python train.py --image_size=32 --num_classes=4 --mlp_ratio=2 --drop_path=0.1 --width=384 --positions="conv" --pooling="mean" --label_smoothing=0.1 --init="trunc_normal_002" --beta2=0.95 --beta1=0.95 --eps=1e-08 --max_precond_dim=1536 --adamw_lr_other_params=0.0022 --epochs=149.8
Rows from block 5, named by matrix and row number. Rows with one number belong to one attention dimension. Each number is 500 + 40 x the weight over its row's rms, rounded and kept within 0 to 999. All counts start at 0. Numbers have three digits each. After the name is the row's rms in percent of the matrix's.
# q: attention query, key and value (stacked) (model.blocks.5.attn.qkv.weight, 1152x384, the q third), inputs 96-191
# k: attention query, key and value (stacked) (model.blocks.5.attn.qkv.weight, 1152x384, the k third), inputs 96-191
q.265 093:514547522529483452404528510526465492469428481510491481537464547494450568518445554506523526508512551488490482558532511430409486478513444448463501522505513528521493512472515510490460536514502482424542368430496543477537511429527533454497527562523500496546469467493556453552575406477588438433
k.265 092:524551509487470483485419516520550498459501537536514444531421507512503460489480545470576490539509507502502507517421607501480523548512493474494534422590531515448509464481494515479525437495542502463523465566419466481536532491479437541542475571497540523563594413458490451558532467487567503523
q.266 091:454537559471488523423512524544547460495485476579492460574496522632484560510581521451427532471476473482478489480522474466531491514561512592515537536590499474480480514517504519482446521502514513505495546413563465412496501531546493497478542549517550483466452521460576497518510469538517510452
k.266 089:543491544613452435527540443507444555528466499471574538475488574509456537521505491453556452431466501551435543508485474450447432469512453488505498479503484580488501511519514499465458511576520526450560424470447455545573503504505512531542484490486506461494581540484474523558463503500527456513
q.267 105:478431517460489531501569477491529415521491493509454494540436465490516506489478429549527500521503495477523433439476480532524457524453460491507442478481450530432565534516523503584548578461488461469517496514539456540464486488573472499453494559536513456490462506452518485520489483561459531442
k.267 102:551566536467496468519447452512489411505464512510509435485530480537535497482511493497529481471479423537485515472484449545436449557511521447451505508606508520546450468478508488496518474521465503477513464477522438471490527392479490546508519578420429469504484501481475514391586571493474492515
q.268 094:534486446513558490484485536484465430467572474461487481420521511546458516419517506547456499503511434477463541526501509521528524574509522525506493475533480458467448505469453429473484516493533487471486482509470445496440504489514527504533588524427538540480440526457623449500483472406515528477
k.268 090:411484440457504469557553536484478551496479500528512532565430518501515476527440518468559559516524481495518514456539472476526569433503442537441449534527568461545530501479466570447501549504467401484553602458568470482443520458584477510549532434487584469522528480515488446533516485464518532498
q.269 108:542465478575485502536503534463502464470556485488465539507588497482510513485512507558624452441556526497525495593512472513518574617495517528540537558523534518494471490403514397437537466533533504523532484444507462507521481455479449493517520492512506535478386490470478466508523528524512483411
k.269 103:512507423437552492557551503508533573472466519485515541472472530484472432518480495505497583529470543478458501508554506447541549476434446562568541513492562494464490521502422539496489509523510512477540455415472431483507569471583548422539507499567596500449455489492479477474506458497481574459
q.270 103:462518444602499520487513458455483509467495523526474440528529514462499536501548466487564465420511520476507507533507490538446467522493547549485493515558458495530551524510394511491472429465416477616514531549521572452498427504518569522470484590485506468529477520501526436442538505513486446492
k.270 102:516505494482553466512495505458535569529377456473520514531480513476478487469499586590512494494507561520596400507499442536531437395467535476504510414515492447555530519470558501489449463498480461483477421508482506450481461442541518457525465471489528608438472494538496473476494478516481500543
q.271 103:514533440511520535500495542514457528527552415423467553420562511531555525468526557441498498522448527587453507456449511502505468488555543470522458499501542538542557455502497409472511464517554472567406502420488521493558531542410543516477373507511468502475529533516534490523422474458482454547
k.271 095:479443475511528473526439457451560479445503437463483444527536509484547481455489559476501508474509540457478520542568444549439491535492469519501476487426490548416510534505477453527508503459451517465522574557551505507521549510484501520519515469538514476558485469541499477555561586406526503446
q.272 101:459478527548457520481436564453565483487547500522537458477506528581455536533505458495460510473532486526492461454464521487516545494492567502512576553476502432498495513467493493467448496509500486453506540479560473454465522588486443543538520475533440539498539520495483537506546499502477580459
k.272 097:526511494475459468569458497544509507436482490549495586509485502534464482483471469514448474501520476443483495403544516534584481431472593542477504577457434538557538516619516460557459544508548502490478521492443549503546603533501564433562462531477564476514539559563492504524489479486454505520
q.273 111:548519484464507492557447615551383493493523446549528446543535492545503528468533489532584457532462474511449482599499519474540507542522474509522491475444501486415590484487475436438501460558476529539551448545438465499452530542465557510514481491480470525458603434516528509439565547525481453543
k.273 107:454427474518517452492504549551542540457464480540517516491492522411503521503473461566411497526522507498518476506489502542479463495526524495441504516528456535508485504498504445544465477447436507511476589456501479531491540512472513461510422476502533540533476565585453500576516460554539489452
q.274 099:429506532477474516540455509573523494407471463525528433505574447549502477472480483487547486513543498466535476530417546472511504511487478415530531449470502451491556437514475561510477444490435488551506522481538547501536455473538535553471505525539474481549465443535486542387481521507484528512
k.274 096:475466449447510536449521497484568510493500523476538542474553560511526522484481475465449484530554566489512537460434467521592480521508470486481525542488425509494486506501542541531549493545472534413450511529507610506496510503515479471498526513537480498418559499507508571415518485519426528435
q.275 102:451531467494526461439475599554514492494539484507529528506616532557471526478491522517487458543486377452497517501535541569527429537482519519494510472538423488550470515531463444432565498477477496562472501552509459518460595508512487427547442473490423501509469460471535443466512522447557452453
k.275 101:414484532419513553552510492513530543494491503563566529477486501530519468562551494451490556466539511479485473493551524442491581500430526616542488442483587445511467444583473552440429497594476474511552593510533440422442537510494471494494489488477580544541566466473480472488532520518528511542
q.276 104:472506501502516565517474467461526485472426570435543504520551523463441504516474523451525477469547543438503523505471496457527462567465445545465443470562472482506489540424493528498498510543464494485539540543459484573516395521483492534525515524477537495485461463512453559555549502445525521485
k.276 102:534497489468530512520490363528523513500531463424456509453528417543525496484511476535492425501479535535421518573557536491544462503507455479549440502538541496436490449527513413410537519502580530538521455503545473508505535472478589480469520527529537506492469551509536504491464552531480508498
q.277 098:465568588452578439431542461560462567548521428454471564496567569550481495454450580460485499526467515523522545435511491469529496493524451426450511456583479490512424510475529445549467524483496485482457492482522540484495520486514445546429609479487544505465574621470527529465520504479448546485
k.277 097:534469534483499574456566499498460502512515511519535442535515518474475497488506412510550512475505451526505470489575436490444520522469468581513544484487513592470467564483580490491442534486504483442563456452491491447498478539515492514515519533486472463494509521452485476583455469439456513518
q.278 100:524459482465491481461564487544505455470534515494488545475439423387514464490525538468535474471471531471492506476464489492490520482457532547531501480521460458514499473585442475541501496510462502494522461510507549543526550473484460510561536533419491433507493430534552501426505474508548509539
k.278 103:465525552455487423448496530481502488491532485475417460527463448498469441508540480517477515466380514498562493497448526512473479479482487490550544537496579475522511498410512475419439467455519454461506511528520466472471469445536442481523511525526554445508495507516540465501491553519526502486
q.279 105:479491521511489558456588508529463481431530538542534400560576577468409536521508520494538506403614480475530494509538462511497541431478470493458546473508555467568504535485490479560527504482462537481479397484495518471496558492504507542556519591533448425465501503484483532440512476525475482452
k.279 101:538465402490544517442445456508527436492505559575536542513464557494534512482527478511452501530501525473477460475488494508491495563467470469472542461579551645538478471497452448475478523466486514482535418535435428511512514493521489438535492555531530456532508484569502502552455495482444513564
q.280 091:430511462498550580458571506494555506473455468489498501512540528482568462541476508504591484512585531468466452486440527515508592536478549469480486432442497484455436536556497501484525529478463456491488500561459547461513513481586519508530512548518572456452468446481536474532495494510511496479
k.280 090:503506491547516526488497464519418497497560440470526446467505507513485509543498490465537435533483568521508509512446440551544511504456516526550483436504545555492477508495470501539491464556554472534443557485512471412506515423512504502532505547511549588417511498481509485489548476470542573569
q.281 118:433531599544562489522470480514525410483456536456462559491567515477505409501501455471519530519492493469532428476541504460551619475442502502535591558491479484429468448547519536493538525530490521532541451497420530514496537507550478535485552479508558523495447522452552480527523584496514527458
k.281 109:530440472462490465451541517461475514461469502493513440443509572487521431417519466547515497460455452528469500511564516432476485458504452473571481495431490500548485506520412458533538516525484446448474553442469458561516429468472540453480495532509548530466532471459516496521440589536520475452
q.282 109:541520411491489501465488454495571524572472539608467545506424456484564570504489534535472477479498518522527481451472507518513510509500569542478459523484497497497561529482505599494462502569479500453544529467590517445550484493440408499558480426502499485536545480508473547505387540501481511543
k.282 104:576501508493539541439511448514531505430533462507440451485531398410449530552447562505500502482486539478611495494506496443495463488483404491508529519439445476464576450496498529573445537499552504465379427568548480543485453492484432531430467473457492466494488495520473490483509527525399520487
q.283 109:500552470489512469591574501464498461447433463417491497477435544457443499489477549610455481499440481442468532619529457466531503430484496516468497559504513553511493492487467494563497496485473510472510545485508504517469439514478515525537469503519508475493464431515446477441546505544535498459
k.283 101:520554532573414521516519494516488524522422519520526479532514456534460425476514437479492565520500524527539492497485513436426561456460531512562494426559509473483478533459521453555495504486503538450456475538529505502500456555497455470515486541559490507527460498560484507475524470500509485460
q.284 114:520547457525537518526535455465495474484475503512494508505485556500552516529543455506516444440449499475560463514492462459445503508447501465515537541463470568484485506549468493496467532452497523456485422564494493530553420484503508543491572484580593517494453534487485480454504514492536461499
k.284 114:581446445515484478459517540456540499583536431487510437551524431501510491417582496539556468530461519516476499538502477483494463454461506507503507503608483458554503548404468455529528446479517494438461461486453492510510541485483457568564478508510473574438553578526517507474515507540485459601
q.285 110:544512554603556475560443493498547509486469496454506585453531499507500522513529445461454512581541498479473523516461533535460508548534530524476495595539496527541479512511549565538512534543488455532499464474483453489522466494520541469537440516487496496485495508475423505525524510451584517499
k.285 104:536579493470455517564450495479491554462503394492456529530561521436542474481430464522499540479557505518544490554507549499485475503561468553461503532479567420469530461498427485512507496554478499446456522509489492502395521428515594506469539482478504545492485475467472537533428557455590439520
q.286 102:499504489495498520530492555447536481494539416474455563487414606526616508513476492512461480573476473489504469542490535513428472526524482489489466547492541501499605484452445477443472512500500423535454509468507516489531528524503493560525498490477538497449524518469513538476494480516434447488
k.286 100:499507532541478468492524469496482475536492488528514470488546481418504564495508558507565507507532542444550547460541447546489463508537550470505429526503521498433485534567566533529517503519464535484508481473487454470557492551485480482491496540504468435517497496539474556428556574487525517495
q.287 111:459400504538521540434528458503453472523482521468463540467463474502537530538504447518448470487520554412538475492500497469528465497537485541506435482456474542523469551490530489480543506427433562481471428476600574542517426484501523547492449483458548474545459506483474514474532503473551428522
k.287 107:551500567464541478547496448444461458476566533474477470492470493468521456379547488420486540506440538555493494480540524545512462486463534504535552477496510497480488493516475484443577489521525529537461599498483449507438562504492491527418534505528471556466472560518446438525508480470504391590
q.288 112:447522514475454541508480466450518527525499469472477435480522458531472492466535483525513518439386538430588480437540514602529478513416487555515527498453514522482540507489461497506440531455497457477576521564486472521507574477530442517559500517537554523554500479473523539428465544521493461477
k.288 106:512472526510564455476414488539525501521481502559453464530434452487462550574503454515496483522535485554467489502465496596507430474526539515464528513510522513532519442554527512440513536488506512476525481526472471532455511460481517480488557454550510508442466512445532543534512462435501536464
q.289 101:547536490553520466525482509539425429467479397489445505434498551516537511456489493512561468477467520529519517496523524492466503469437501529498461503402544487467439442446491496468478508453457496510500531515481431534500475425511579428485423519530527398498531536536372572427498524443515503460
k.289 104:578541413493526525441499584532532499581522533527448496553547500403438483561474456443506561447494537512493477495502530519539522553497504503462509441465462502618442425557476475616508542437538497444519463470456506519506562500490523476517546481478520474543560535451516461449553434427423486548
q.290 092:472469490568493525482455446496543501477484460539511569437462537449498563543457588504420466488505519524516522480529488543444536460523511420491471476526557451464488463477523483435499450423528510555485507462514478470502535532453443453459504500535573492587571473553506557499523560544488524513
k.290 097:536519476490478502527475493617472525520545504525579568530587508513442487537543528594465460494529528567488539480524455497577485478540525546433553517494470451519485484496531647510436509468556504586506441488464497551446488500500489520541477548487437472505555469522487511456517453484459447516
q.291 103:487515434469504482502434457423510510553492525517546459491540480552484543517424396485570490489550534490484545470577479490423480450548471491506499489472477498513385521526480485462446568462458489445513537580471476563498519515565485606536495483538490500503521548507495457462537436545559536506
k.291 107:450527443504531518501445477469506458483469501491472435417462489487555483548514526545555571619500498484543514471491560520417533550570480545525469495498499549464470488538512486463514609455479477470605450424554488518536535493427493474501478433447477463455489519468429555548407564482456562524
q.292 100:465512534506546489455421472472545470461488488480447510481510480481443522498397513497480535549539460507508519471471547499477513450535511465481503478574587529481481468509376405510568478550464499507497423532403562509513544498476501527496449506475582487549533516538495525499517499556605501493
k.292 106:518463462514458472525458481483476527514452436502490496541494522571531503457526503517509491527514516529471482530533474476483505486495559554523474564404485591488458476419512478487499427497568435467476550507511485473513450521546520575483551533451399522510520523495424538536520562503476492466
q.293 097:411451513454500602514544494548542362520397532421512476464441544533499509470565514512466556463514465520530503532476502541432477493528444558533511430474479536480516471481535506459497550410529505518552486517529407518534514465502520560492491524531470449500493536476490422467514451559525535526
k.293 103:468454493521540491402531573536452480516447562407485481427502485379490501476543518503551475529462557527535528522537437457494539522395444519451560466427405550507540457510466581512492520443505456510500556542487482550501514473435526523447404501562480457488450467479452509446526523515534502502
q.294 104:508521506527517513453503527547500503478565521545475482519463540460483478407510582496492535428524497488485416552517465500516513513520574542508564484548550463517471520478470470481488472459547486519455581420537454458518494529478501449565552510541487550525496520546569529455542483500444484547
k.294 102:564500510504499507502487492556520487562544501450532491481528505452440507476472527513453440560521485547556492529468543554433485486473550512518544459418516459448485473474540513570461471575519462527528543479501534487471482490495517444538474504519530523539485410470486467528530508496506461507
q.295 094:449458464520508502508530568451507510494526508534513497562510449512486487462475461445518461482542449482513405453516437560533496522369568539529520461559534443466595550515512566499480551463462492499504480534537451473528472540517473550547520570475495538425498482445609467461513504517513518545
k.295 093:588519492483537484546451475506497477471523538536487489406514509445535496496449504450486469490454534477541502523517507522481519586574549479493529528453496491466506544529560444495551558490506500483509479444436589464478464501530584550494499474513640493467497488544535501513488482521511503542
q.296 097:488545442492447526532505414525506519560593522542551455528477501473458456434571580550472466486446488498533533510473528516508551545522472414454528448527513463532437521490469489585517450481508546465489554453462538533448489479564549476482517499448562539496477422565451546544517470470502479436
k.296 103:553477497490538582586519491533460525480488554526525534517491528531539533554504437456477498479469472491468470471498535429490451482492490550443516524517505526508467530523458521494533572511503488525472537511461453505482539604454465524535500408510435457487512488449455430479518524483527527492
q.297 102:497522541525547503586515575472519554487475422577434525527529501494480564481460498501529477504504508483516457416521575438568527546544481543530505479489541486479514575516443491502559507503521544442473471536431493519460511510574495521512539552536485481407530534505533504468535415469523535470
k.297 106:419494466495554553507527458481464556437476453432500451490451451525553447569436472491535430452500512541505544478516573533516445525474539526527485499524486501566441534536495522501532613509551472458471488446469521489455539508433566461501422519564569456461514472451471472511451494482421554567
q.298 107:552445510447552482494547488453542545595536499487456485514461468390553481490500374440494545560540530429422524472472525500487517500520542488466551553516540512462384464524501432522554557488527538505504554495461554481529470515520543496520557482519445529569521541501486402516550486524490469529
k.298 104:494499553561539551506505452491534458533542473507478544506551486494475469487524472512489469566538508595515503444498543489456496466519484445514509546504495492432494484481445477505528522543511432517435520476535561504477511452467522504499477488513501546474477497542534543514459493475571604530
q.299 108:470472518455559513468502524542570456475506487517507484500525490442549487543437446473433497576561500496522542607511500497534460442526520488445558474491517496439482520498472563467555479501511525506512447506519509467454498474453450534461508485550518535576503555509518478438572533561465463463
k.299 115:506474487483532457411551461468490461512474476551458549558500496542517493527531500520486500522493508514535462489473573499523501482514546538470497619496454547481506522442444507439431482450432462539474501483532492520537463424515499563466498479564516499472563513523472551519540483494543471430
q.300 099:478529537473455512454475448487448543493474533517488413400446515562493519500509537533450541493518527441489469529498559499480521452479544546490473494539527529506523471520569514496439488505480477492489488417526433492467538529430499462456529456504557555441562439463504470488525498529529535485
k.300 108:471542483488542494537526531549503492508479552485497548457529457460437576394517468516495548506463471485491460503450444516484470515529555484498536468467563510496534503518513549468459517574535541528497433522523486533513372477440461433562531511484541565519461438541470489551475610435457483534
q.301 100:494482497545456508506459508502503530466537523479566487480469499510511527535486514502461493485557552529502442489503558561471472498461526559476559453513492502442533538515582580477434527436512518441501468552418502509501473512503462455554517489487486458526524560445519490544594568518524511524
k.301 102:551538510486448477501511498507598545496459476558511538434447556512499522454519506502540452555530542516493430505449474523458481513498485472470493447553490450513508524493474494571518515480430588447517531555445482498502448564514534448515528523470498471435561570486492501502491567548539570438
q.302 093:481562447564526528501475567484441545527566463550505497493556550521468546498454494485541477430468535517585462522530500480430468487453589528467493536548562453452486490556508579500507562547493552517427511496533451461550498399560552551461515450459580500540479506483493569511509460491536494477
k.302 097:542460515541524514481452449474544531552527512487491512491520507428459495514492539440508452450526569494506541477545491510507400495542500430467485504433472496524524470580457475511512502472525512496499505506448427501456514500464456462553524564536457540502521551494473510545464528477469539478
q.303 104:569490482468506537591542455523447483478493483502492488460460531552491441564525571453504469504477512416515447436446480491508538509488490574533504494488472436523466442470506451492510515516626523491535446515420465493523513418417491430417502479507541485488466525463505494486464547485469563458
k.303 108:456556470533512545567421483516472517458479566455476488543495425508454536473521450521407557459499505499534473478491543483503453513459529512554439440494511539480523487524472493478505553521508467544388488471482538481421498542445454489444481522490476566498503469503442491472487487515468569504
q.304 109:566457575455520529500467533527477552448460570371486513511482402542455489539497493563477494432494539459485477552472523474518550515522613449468478531469470556537498487442511549463473450544512453481557405528592484455491428457519523548523553533494569468549504403567394534464461433532530485480
k.304 110:550542475536512489468517536445564498526526503429482500516433569471492460481487432503437500461452533488479531434448590455560494503491581498425392577576532497532457466473442452479483521518458506567530473429508513484518501448446633419493474525538517546488544505459499519474532527479472447512
q.305 094:583487503485472433510495506553425458554429492481549569457537566500492517450469468440472465519511517443534510533498506539564494442477502494533464474521489478461501493542526570495491558503568516487501451490511480547478528500554537549482445483516479490436553464454523509521510439524548518530
k.305 094:543441484509494553521510499419462435538468545554441574398440459450513396525514546528492493498548534438511418497550502519457497559502507474482492478397504502439512425525512557531475535501561480475539571429528557473521495488455473449433480545491544505475544423552531481515434536503536510493
q.306 104:565510439521520565506471512430463540518471490523464588509414551515504546504535479523445449569476543534510490491445499479586404476430457515480517518561383470488522421524535576526426541570524494531512506472512532498525530455553536494454434573490555454535557528494562455506452421541501502500
k.306 103:467482481591589492517499482549586541531530497483475590447553521488491450466493551449544482489584469515500495514494436485457470545474527432480448464566525437557546460510496535554505496515484523480521490425532458457503475536533587502460576467502583451564433506545535519528430551508497490425
q.307 106:439503536470489512471480506593466472582466475528447500504478476577530501513462569546541478498451510524510536491544497470561506551545526517480520503410511532523549546500415535485543542410431442441630495496488519594555580503528435539489517519512459494521427482499498474471498458504485536460
k.307 104:521488548472480432530476507495540506494452494545521490513416490532495540555501461517500605587480467441526470520513472534464515450523482604506508466544527520438488450521508502504518460477579429511536515500524538499483496468497405472557529458428484473472553503490542485452561521553470546493
q.308 104:485463352444537519551505605445498477560533457534536588536483550520443525449505495494447466504532534423562469477478549552545408494501498432522526493575462494440492528522436498487418513476482473504595494465494590487538517440501503518537477579515465455494551496496583447469499532575543477507
k.308 107:602478481527486461556391414465482417458537575492499526464469449470547461523510625522431482539515482528532483539566499490516436543610519457512431502489553452426479477499521514498497533523493545435505530472464475445518527551561531490455480494526535462467483507455520464494461493576488616531
q.309 099:532490533472555495619461521475482454478496464533454539497398470450473528478492524519460435566477552489531580436405555513533493567466497525454499541601522544507536502511469441555510470517493572504543492410455540431502409389519535518469558516540489510523553512436487469534494563466387491476
k.309 104:533485482565495446493451490512518524457577586540578458547521547545577557462508572505481507440568464494568466412563433490504454478514532532450439538474515476535513504502510516516491549534552442496469542411488507500536477571517468582493543467441534539549549513453494497420519491530551514501
q.310 096:435502534537494504446535450497565417437439492485524431466487440483566564555498493499458500479502498549523464499486516522488560492483500564456525512497484463474577482518474494447546521509510484529466473490487463482501489515473480510465503498421468518523493399519456542517484466455518572510
k.310 100:548513441516520499513481516525497556412518470536460507501446484477457519468436427482438500437465536532475472516526503436544533496473451504566519557520534539493508491548542558501556500554538512479502473490512476474465461501546414463511447537465534469519566526436549492448555494511520442446
q.311 098:509489530478492477447517498478476535518478499513517551483567487523510517563452561545501464518408471514458503529530503560500500557600453514528507572551496529490499549570450481556498436504519523521469533401587547474538475455563460503492474526503510556551493468598530559535513469569514522483
k.311 101:471461555487505508589504477490531469438494499530486471480531508524452449537463580473537443563526544440494517543474508582494536486548536469432485516472517478492483563501505514425516399449506520488456447485457458515493529538483427455490459464485513499499552501500485472565493546431463443490
q.312 110:522465480544560518431470539531435449446490513440427447524480479569468535505455533437492515560524579482465483502470552539521527521485510582512517563603531538480496509478493500546467511507492444551459517419483448541477473521493499476484454504487483546500533447459480462448561511453511524538
k.312 115:460492492534500545494501524476492438473501467438562467537505584531506501523430491529553531497500514387554474497434503499410533513486528470550422485466555483491435458529437495580432540478458520489479475458494454487532483518454506549498501513461507495511499469459528516498482516462531444524
q.313 105:551531464448543482525484511483510581479467444477519479555532583539455615478520519580495533529474478468538547502483480518492502519483551480501482537461475470486480576547436493519519509447492499518505495389547448470523500527502497397484505566590511467471486531474564491417553532489462463501
k.313 109:509509509538503476473616482576510560470486536508579500511548485539482528541520500492570442486486494572537431498552473581542498452452554491502487518524470455543496505485499527535498513504485484440475498429520526497446530535549490536545463427472452460506466545474517488479467466532508484476
q.314 103:535451511554490548446460578483510394495529460482530538519500478465524483491514574440442482458533505398438518453469546537522556542559480543441517551515511497466545565502486514436484464520530540551544451462482551459517515561494503505482425518484496521519491451472470487514466495466504480500
k.314 110:527460532557447470492466415488529476481508498503502518472455550550482440471522464557542475443477550553512574480517505491514405436482545468550447535578439521516534559476578563443494472499490550527457468536519441395500492508470539499539425510531561477464512491539458455520542467498469477491
q.315 093:544468488495502568465476529505496496450525528465510454469482492519448436518435476516499491524448524509500447503500421532500467483515487502459514488529499439527505456447484502387451547519642503489492484521498491479527585459449569559497465511549496551498441479510482466504470503484465435510
k.315 100:587456522598539498490447519467462534567500552484459488472543523439523548503490441495525489511518489491479424516496486450454494464422436549524514451556457489597475463547502457523516453549526541466483437539479532472521481436525488464450439507553460536479508464556478482486444463449560461510
q.316 104:498486562489490483532535513506470426447478570449535531377467535447507470518547505543536510503548485498573456438554480513471501496516466616569453477506560486564527548496566468536535527475477526547481524512454387555493471517478435508476539473454502512470493603459506516486530485460484531576
k.316 101:495539480536480528501414481531482509497500572562514447499461539481458487399568529469497546529468578455491462508490449523523511525527461427466564479401441535453482512498474446500479533485547484501535515485482494460460505532511510459491491564444520503578485522477570469445481472464532483504
q.317 110:443490484503509502514570538487515427502529526522495536466552466407548578527441520474462473445559540483472541523529449500521579503508587554484529516465510520511498616509518531514516516438529494478541513510531483509554506483443528508513458484494498398445463430504436572462562461479472575549
k.317 105:480475481538396445441498562472565487523414483459493559428492442451436523510468561492528433501519508569522532518464494488528478552541509494533467602530517525472492516480509501542506586444496475499493459533523492528541477438436518478502431482551529451487507509420488509501458430510436450425
q.318 109:480496475524531473528486526522547472469446484514463453567476539477473520474493419511491515464505462512546581493475504500431530518461539499473434538510448527461518550507467543507546554486467411511486483593489551542530525466472508582529555543392513594461502499467529511508471490557446541500
k.318 104:461473411470483480451498539462448391513472468565435500475459569459535515510484501492453462538479421553529485503545515506514528507459458471469504532415563524527502505536506518498548570587487475548587496498492465510478634505527509488515481528453512480498414417513537483512519517490544486460
q.319 102:542521516533502500458502490508542454500514529550547492479496513530486572524486496465450484479522486540498480476547495535474474504408496560501465510520510536567533516475429525465548520475495562540576482544471475521470479505456519499495490559485519483438481469465422496471542483492490547467
k.319 110:475544442500453441514485473520520511540496516508488436453478448543490445474517500536561567487548501449589561534450465568497459513462585539515504526441518535544516485452490440359450479526519500467501478482494419489458484590416533467496550509491514571414457463510489502550514544484498560512
q.320 085:589470563492504536499503508548451469524526492531470487510469514457500476570486426518462563502526463530497546460543454532550541549474449478518444488525536454481466480507476445483503519484500597443507489467470468495434498565548493533541489459503432608523503497468492474463449496514473519513
k.320 093:492492464526475482453420478512542509503478566476547487472509619522525446482493498526511510492509514443496552573499504469479529484563578428477503474465505462431518543517489451490532546431504497526491491521518515487452478511403438499490512470468545527510550501547563525527450547437512457443
q.321 085:461464542518566503524484504486397480549537470491463523492527487468463497457517507536537489565483469489510498514517494478544572535459589450466513496505487438503567519464449556510539481505434515471472456489489473520451448511471510506541516531405487536525467543538511531465533523466484518477
k.321 093:500489435542482563448397530476535522539462506514525583465456516510508503503447453561451477521479511515485502484562431569554553520481504484511520528495545448539459532446477448488477554526524499548524444540535485627494521497469517481458491488496557482558560558495531482529533521569495516491
q.322 091:563525421477495483487451485479395509495493506497475531474487524603494513525508395475499503463471522523570466511494480494476574577558440536501589521424531520540518527490474501551471442537490519594476432444442481545403493487476468503475491478454445561480479485532455524524522554524489473467
k.322 097:469489504453427474497479491591523494545534514523495466487492456449492468464527481554490443484495540462516544432478537533566519483545514493481543533457513458442520570544543486486534539494512531523476492543532526536484479426493483451577494478510541467580545447470516594555467513535461390519
q.323 095:474450523499445522455514517569441501550531478537510500451484489449509588500526415489470449530476536503462448434500495496450504487473523572509449460407513503483523552462495508561483502499488489507466461569556514493483531484516521549550443451516570413521487498473466446444493461514497487541
k.323 096:457491490510520491534533526518481482541482455493449516532508540489534469509430504477518512428478511456482481510477532592493468444536598579439564532555572554515544586514437507438584478549552443487489475531450448467509541552436529507476520510483442519472538514495458499524575525527470539490
q.324 087:461485460466519526522382505525476484537484452513480456414504521522459508502549442428471508535542453515467497481456515472442463532482496508502468449491483542525506516492539454485488467491485469423509505555496518529469465485526496531558517472549480492502588579404485478462453500457521519542
k.324 092:493460487535481508497486463455479500497475572569516525483531455538488477471515453436552474478451475463484501495586523496560502429550551511454483476492549517465484518465523552481545471580600378548482543472536538483509552521434446508487551543463444408467556459515506520508559504495453458477
q.325 097:520498524446499474441546489559548520435483544547530530414490542484451554499527549480529462471537450499482469495550490470512503557523538523536508505538512489524492528486533505535459512527446551496486513533540544577525472462519466443518464519534504485486535515537507495514521534500473457494
k.325 104:472471452483527550579524482459498488541469438467533531469535506463514522507503529478506479557534515506495448464438410470501396509490466527533525474511356447423541538503483474490494509514500552548457427459519475525444527461543499535483437513424430485535525537486488500547519472466536544456
q.326 088:435542525460541431532446519499470495509503498516537542491551533430544491535470493585554501536489557558544515552549506442531522431554576479456454461579588445466501524553521535540526532502512538561511530471545407530431511508513482556503511430501530555477471546527459469446461495456494483526
k.326 094:543496536555517424491436450490383511491573508557545468504474558493528516497464479535444544546452481424486576510501459525498510493514540489443492555482542491452499493444523465484506479504482449457503469485528520576495562480495462482484512491459482497487495574486551438476456493476503509539
q.327 093:454511523534509560495488478488513452491445451433508522552442551537409520496454411534491464515566546556526487485460547496468532518520575481544511473546499473506524555507569511515548505439567517478533456496492517483480508490508471523543462514472504538478523494497485477531462573529518426450
k.327 100:531498476513411512474503511509467480461529446524443521451530513459529569465462521436511493493515482526514522537541490470464544530541477506572510476512464547532394509459440505480508495507467498496442468426512498501529488438498463481469458457501467482448497409482504486496454476501527500498
q.328 090:580459494568490570486497579531510493500543555514488516466506516442536452509586548510508464464569467459538507512484517429475499566532485472497482558547500515496500513517467526433531534531470518459442496491464541488507520513426476523486442519508411475477450452467527509458525518503527573477
k.328 093:515514473528529541495580458519520536565463546513522476496523517551475468525495496461453518525519538494435505524514525503538447545531481481473497443456490488441471577483468532522455477435457578495408462536468422441526478423541478515500508504495565487490489444478431530486603482514511513465
q.329 098:515516497504437434503417512529445502557492519567551456525508454511478521498490388523477533556471554423507458524498529455548503543470512469481503493501467493515453516483453453542520515473559533550488497511563495473480445493496541517436494509520481477515426533518533497521543548517457449512
k.329 102:395517516540543462478433525482539478517524458439475449488504458480507517398533481490555466447575523489517507511473493468478443558497595523519491485445488527504552511506527495486456493523454543460476504513529498557481434492529510576461488492475423501435511524507473512461479462524574538546
q.330 084:421485488489468453456437537515515480528546541511480552487550565457517535452503463497451466584472542520552438549436496514507540535459522514612484525552560515533449537514509538506495505483578534462490507489524517477461532509457530475473389541537464487506525505454489506494539524554511469537
k.330 092:459443540598507517495495446493485504532536450540448458530470506431530510437500553473564517507475483504470458484463466441543462479484516463531459517465479503467523480544582553468483503526508469530546488447464508482477521522508526544426467473586448495470520498576451446487567495466552572525
q.331 098:453454515422527476526544515472506501506508455527514505512538400534479463512516507553524556535416461449551582495526550479563527484518523450467513453573466402494517542539429498489572497565524552483434528475501457489468519523446529477426575493491449506522409500528536554504559488496506447454
k.331 101:538487491481536461454452561517480471473489517449536476497485551402472501531504452477433571498493429502432453458551465518551517551491528496412485536508541475480559445502565533483476479502453506494527485495505478514522464519529490559507467466472634529566500499506530409463475488470487510456
q.332 086:552474507512521457440539479509531477461517531465498537476460506475516448503622432524485516488514517479458499488530512530437451472470572558515570594585498513486516502488461455433420508511466525445488467547533571491551530448565521641576467485553523471435551500469486442464466485446497521502
k.332 094:575533489423502495485491464564490499543496494481459472430538489512491443433486517420488452500551402463494505471451421547578546559501507472508469472451477553527526443448452490455500493475520484547455522495499480462475540488478496542478544602534580467496490470513503486466471524522464490461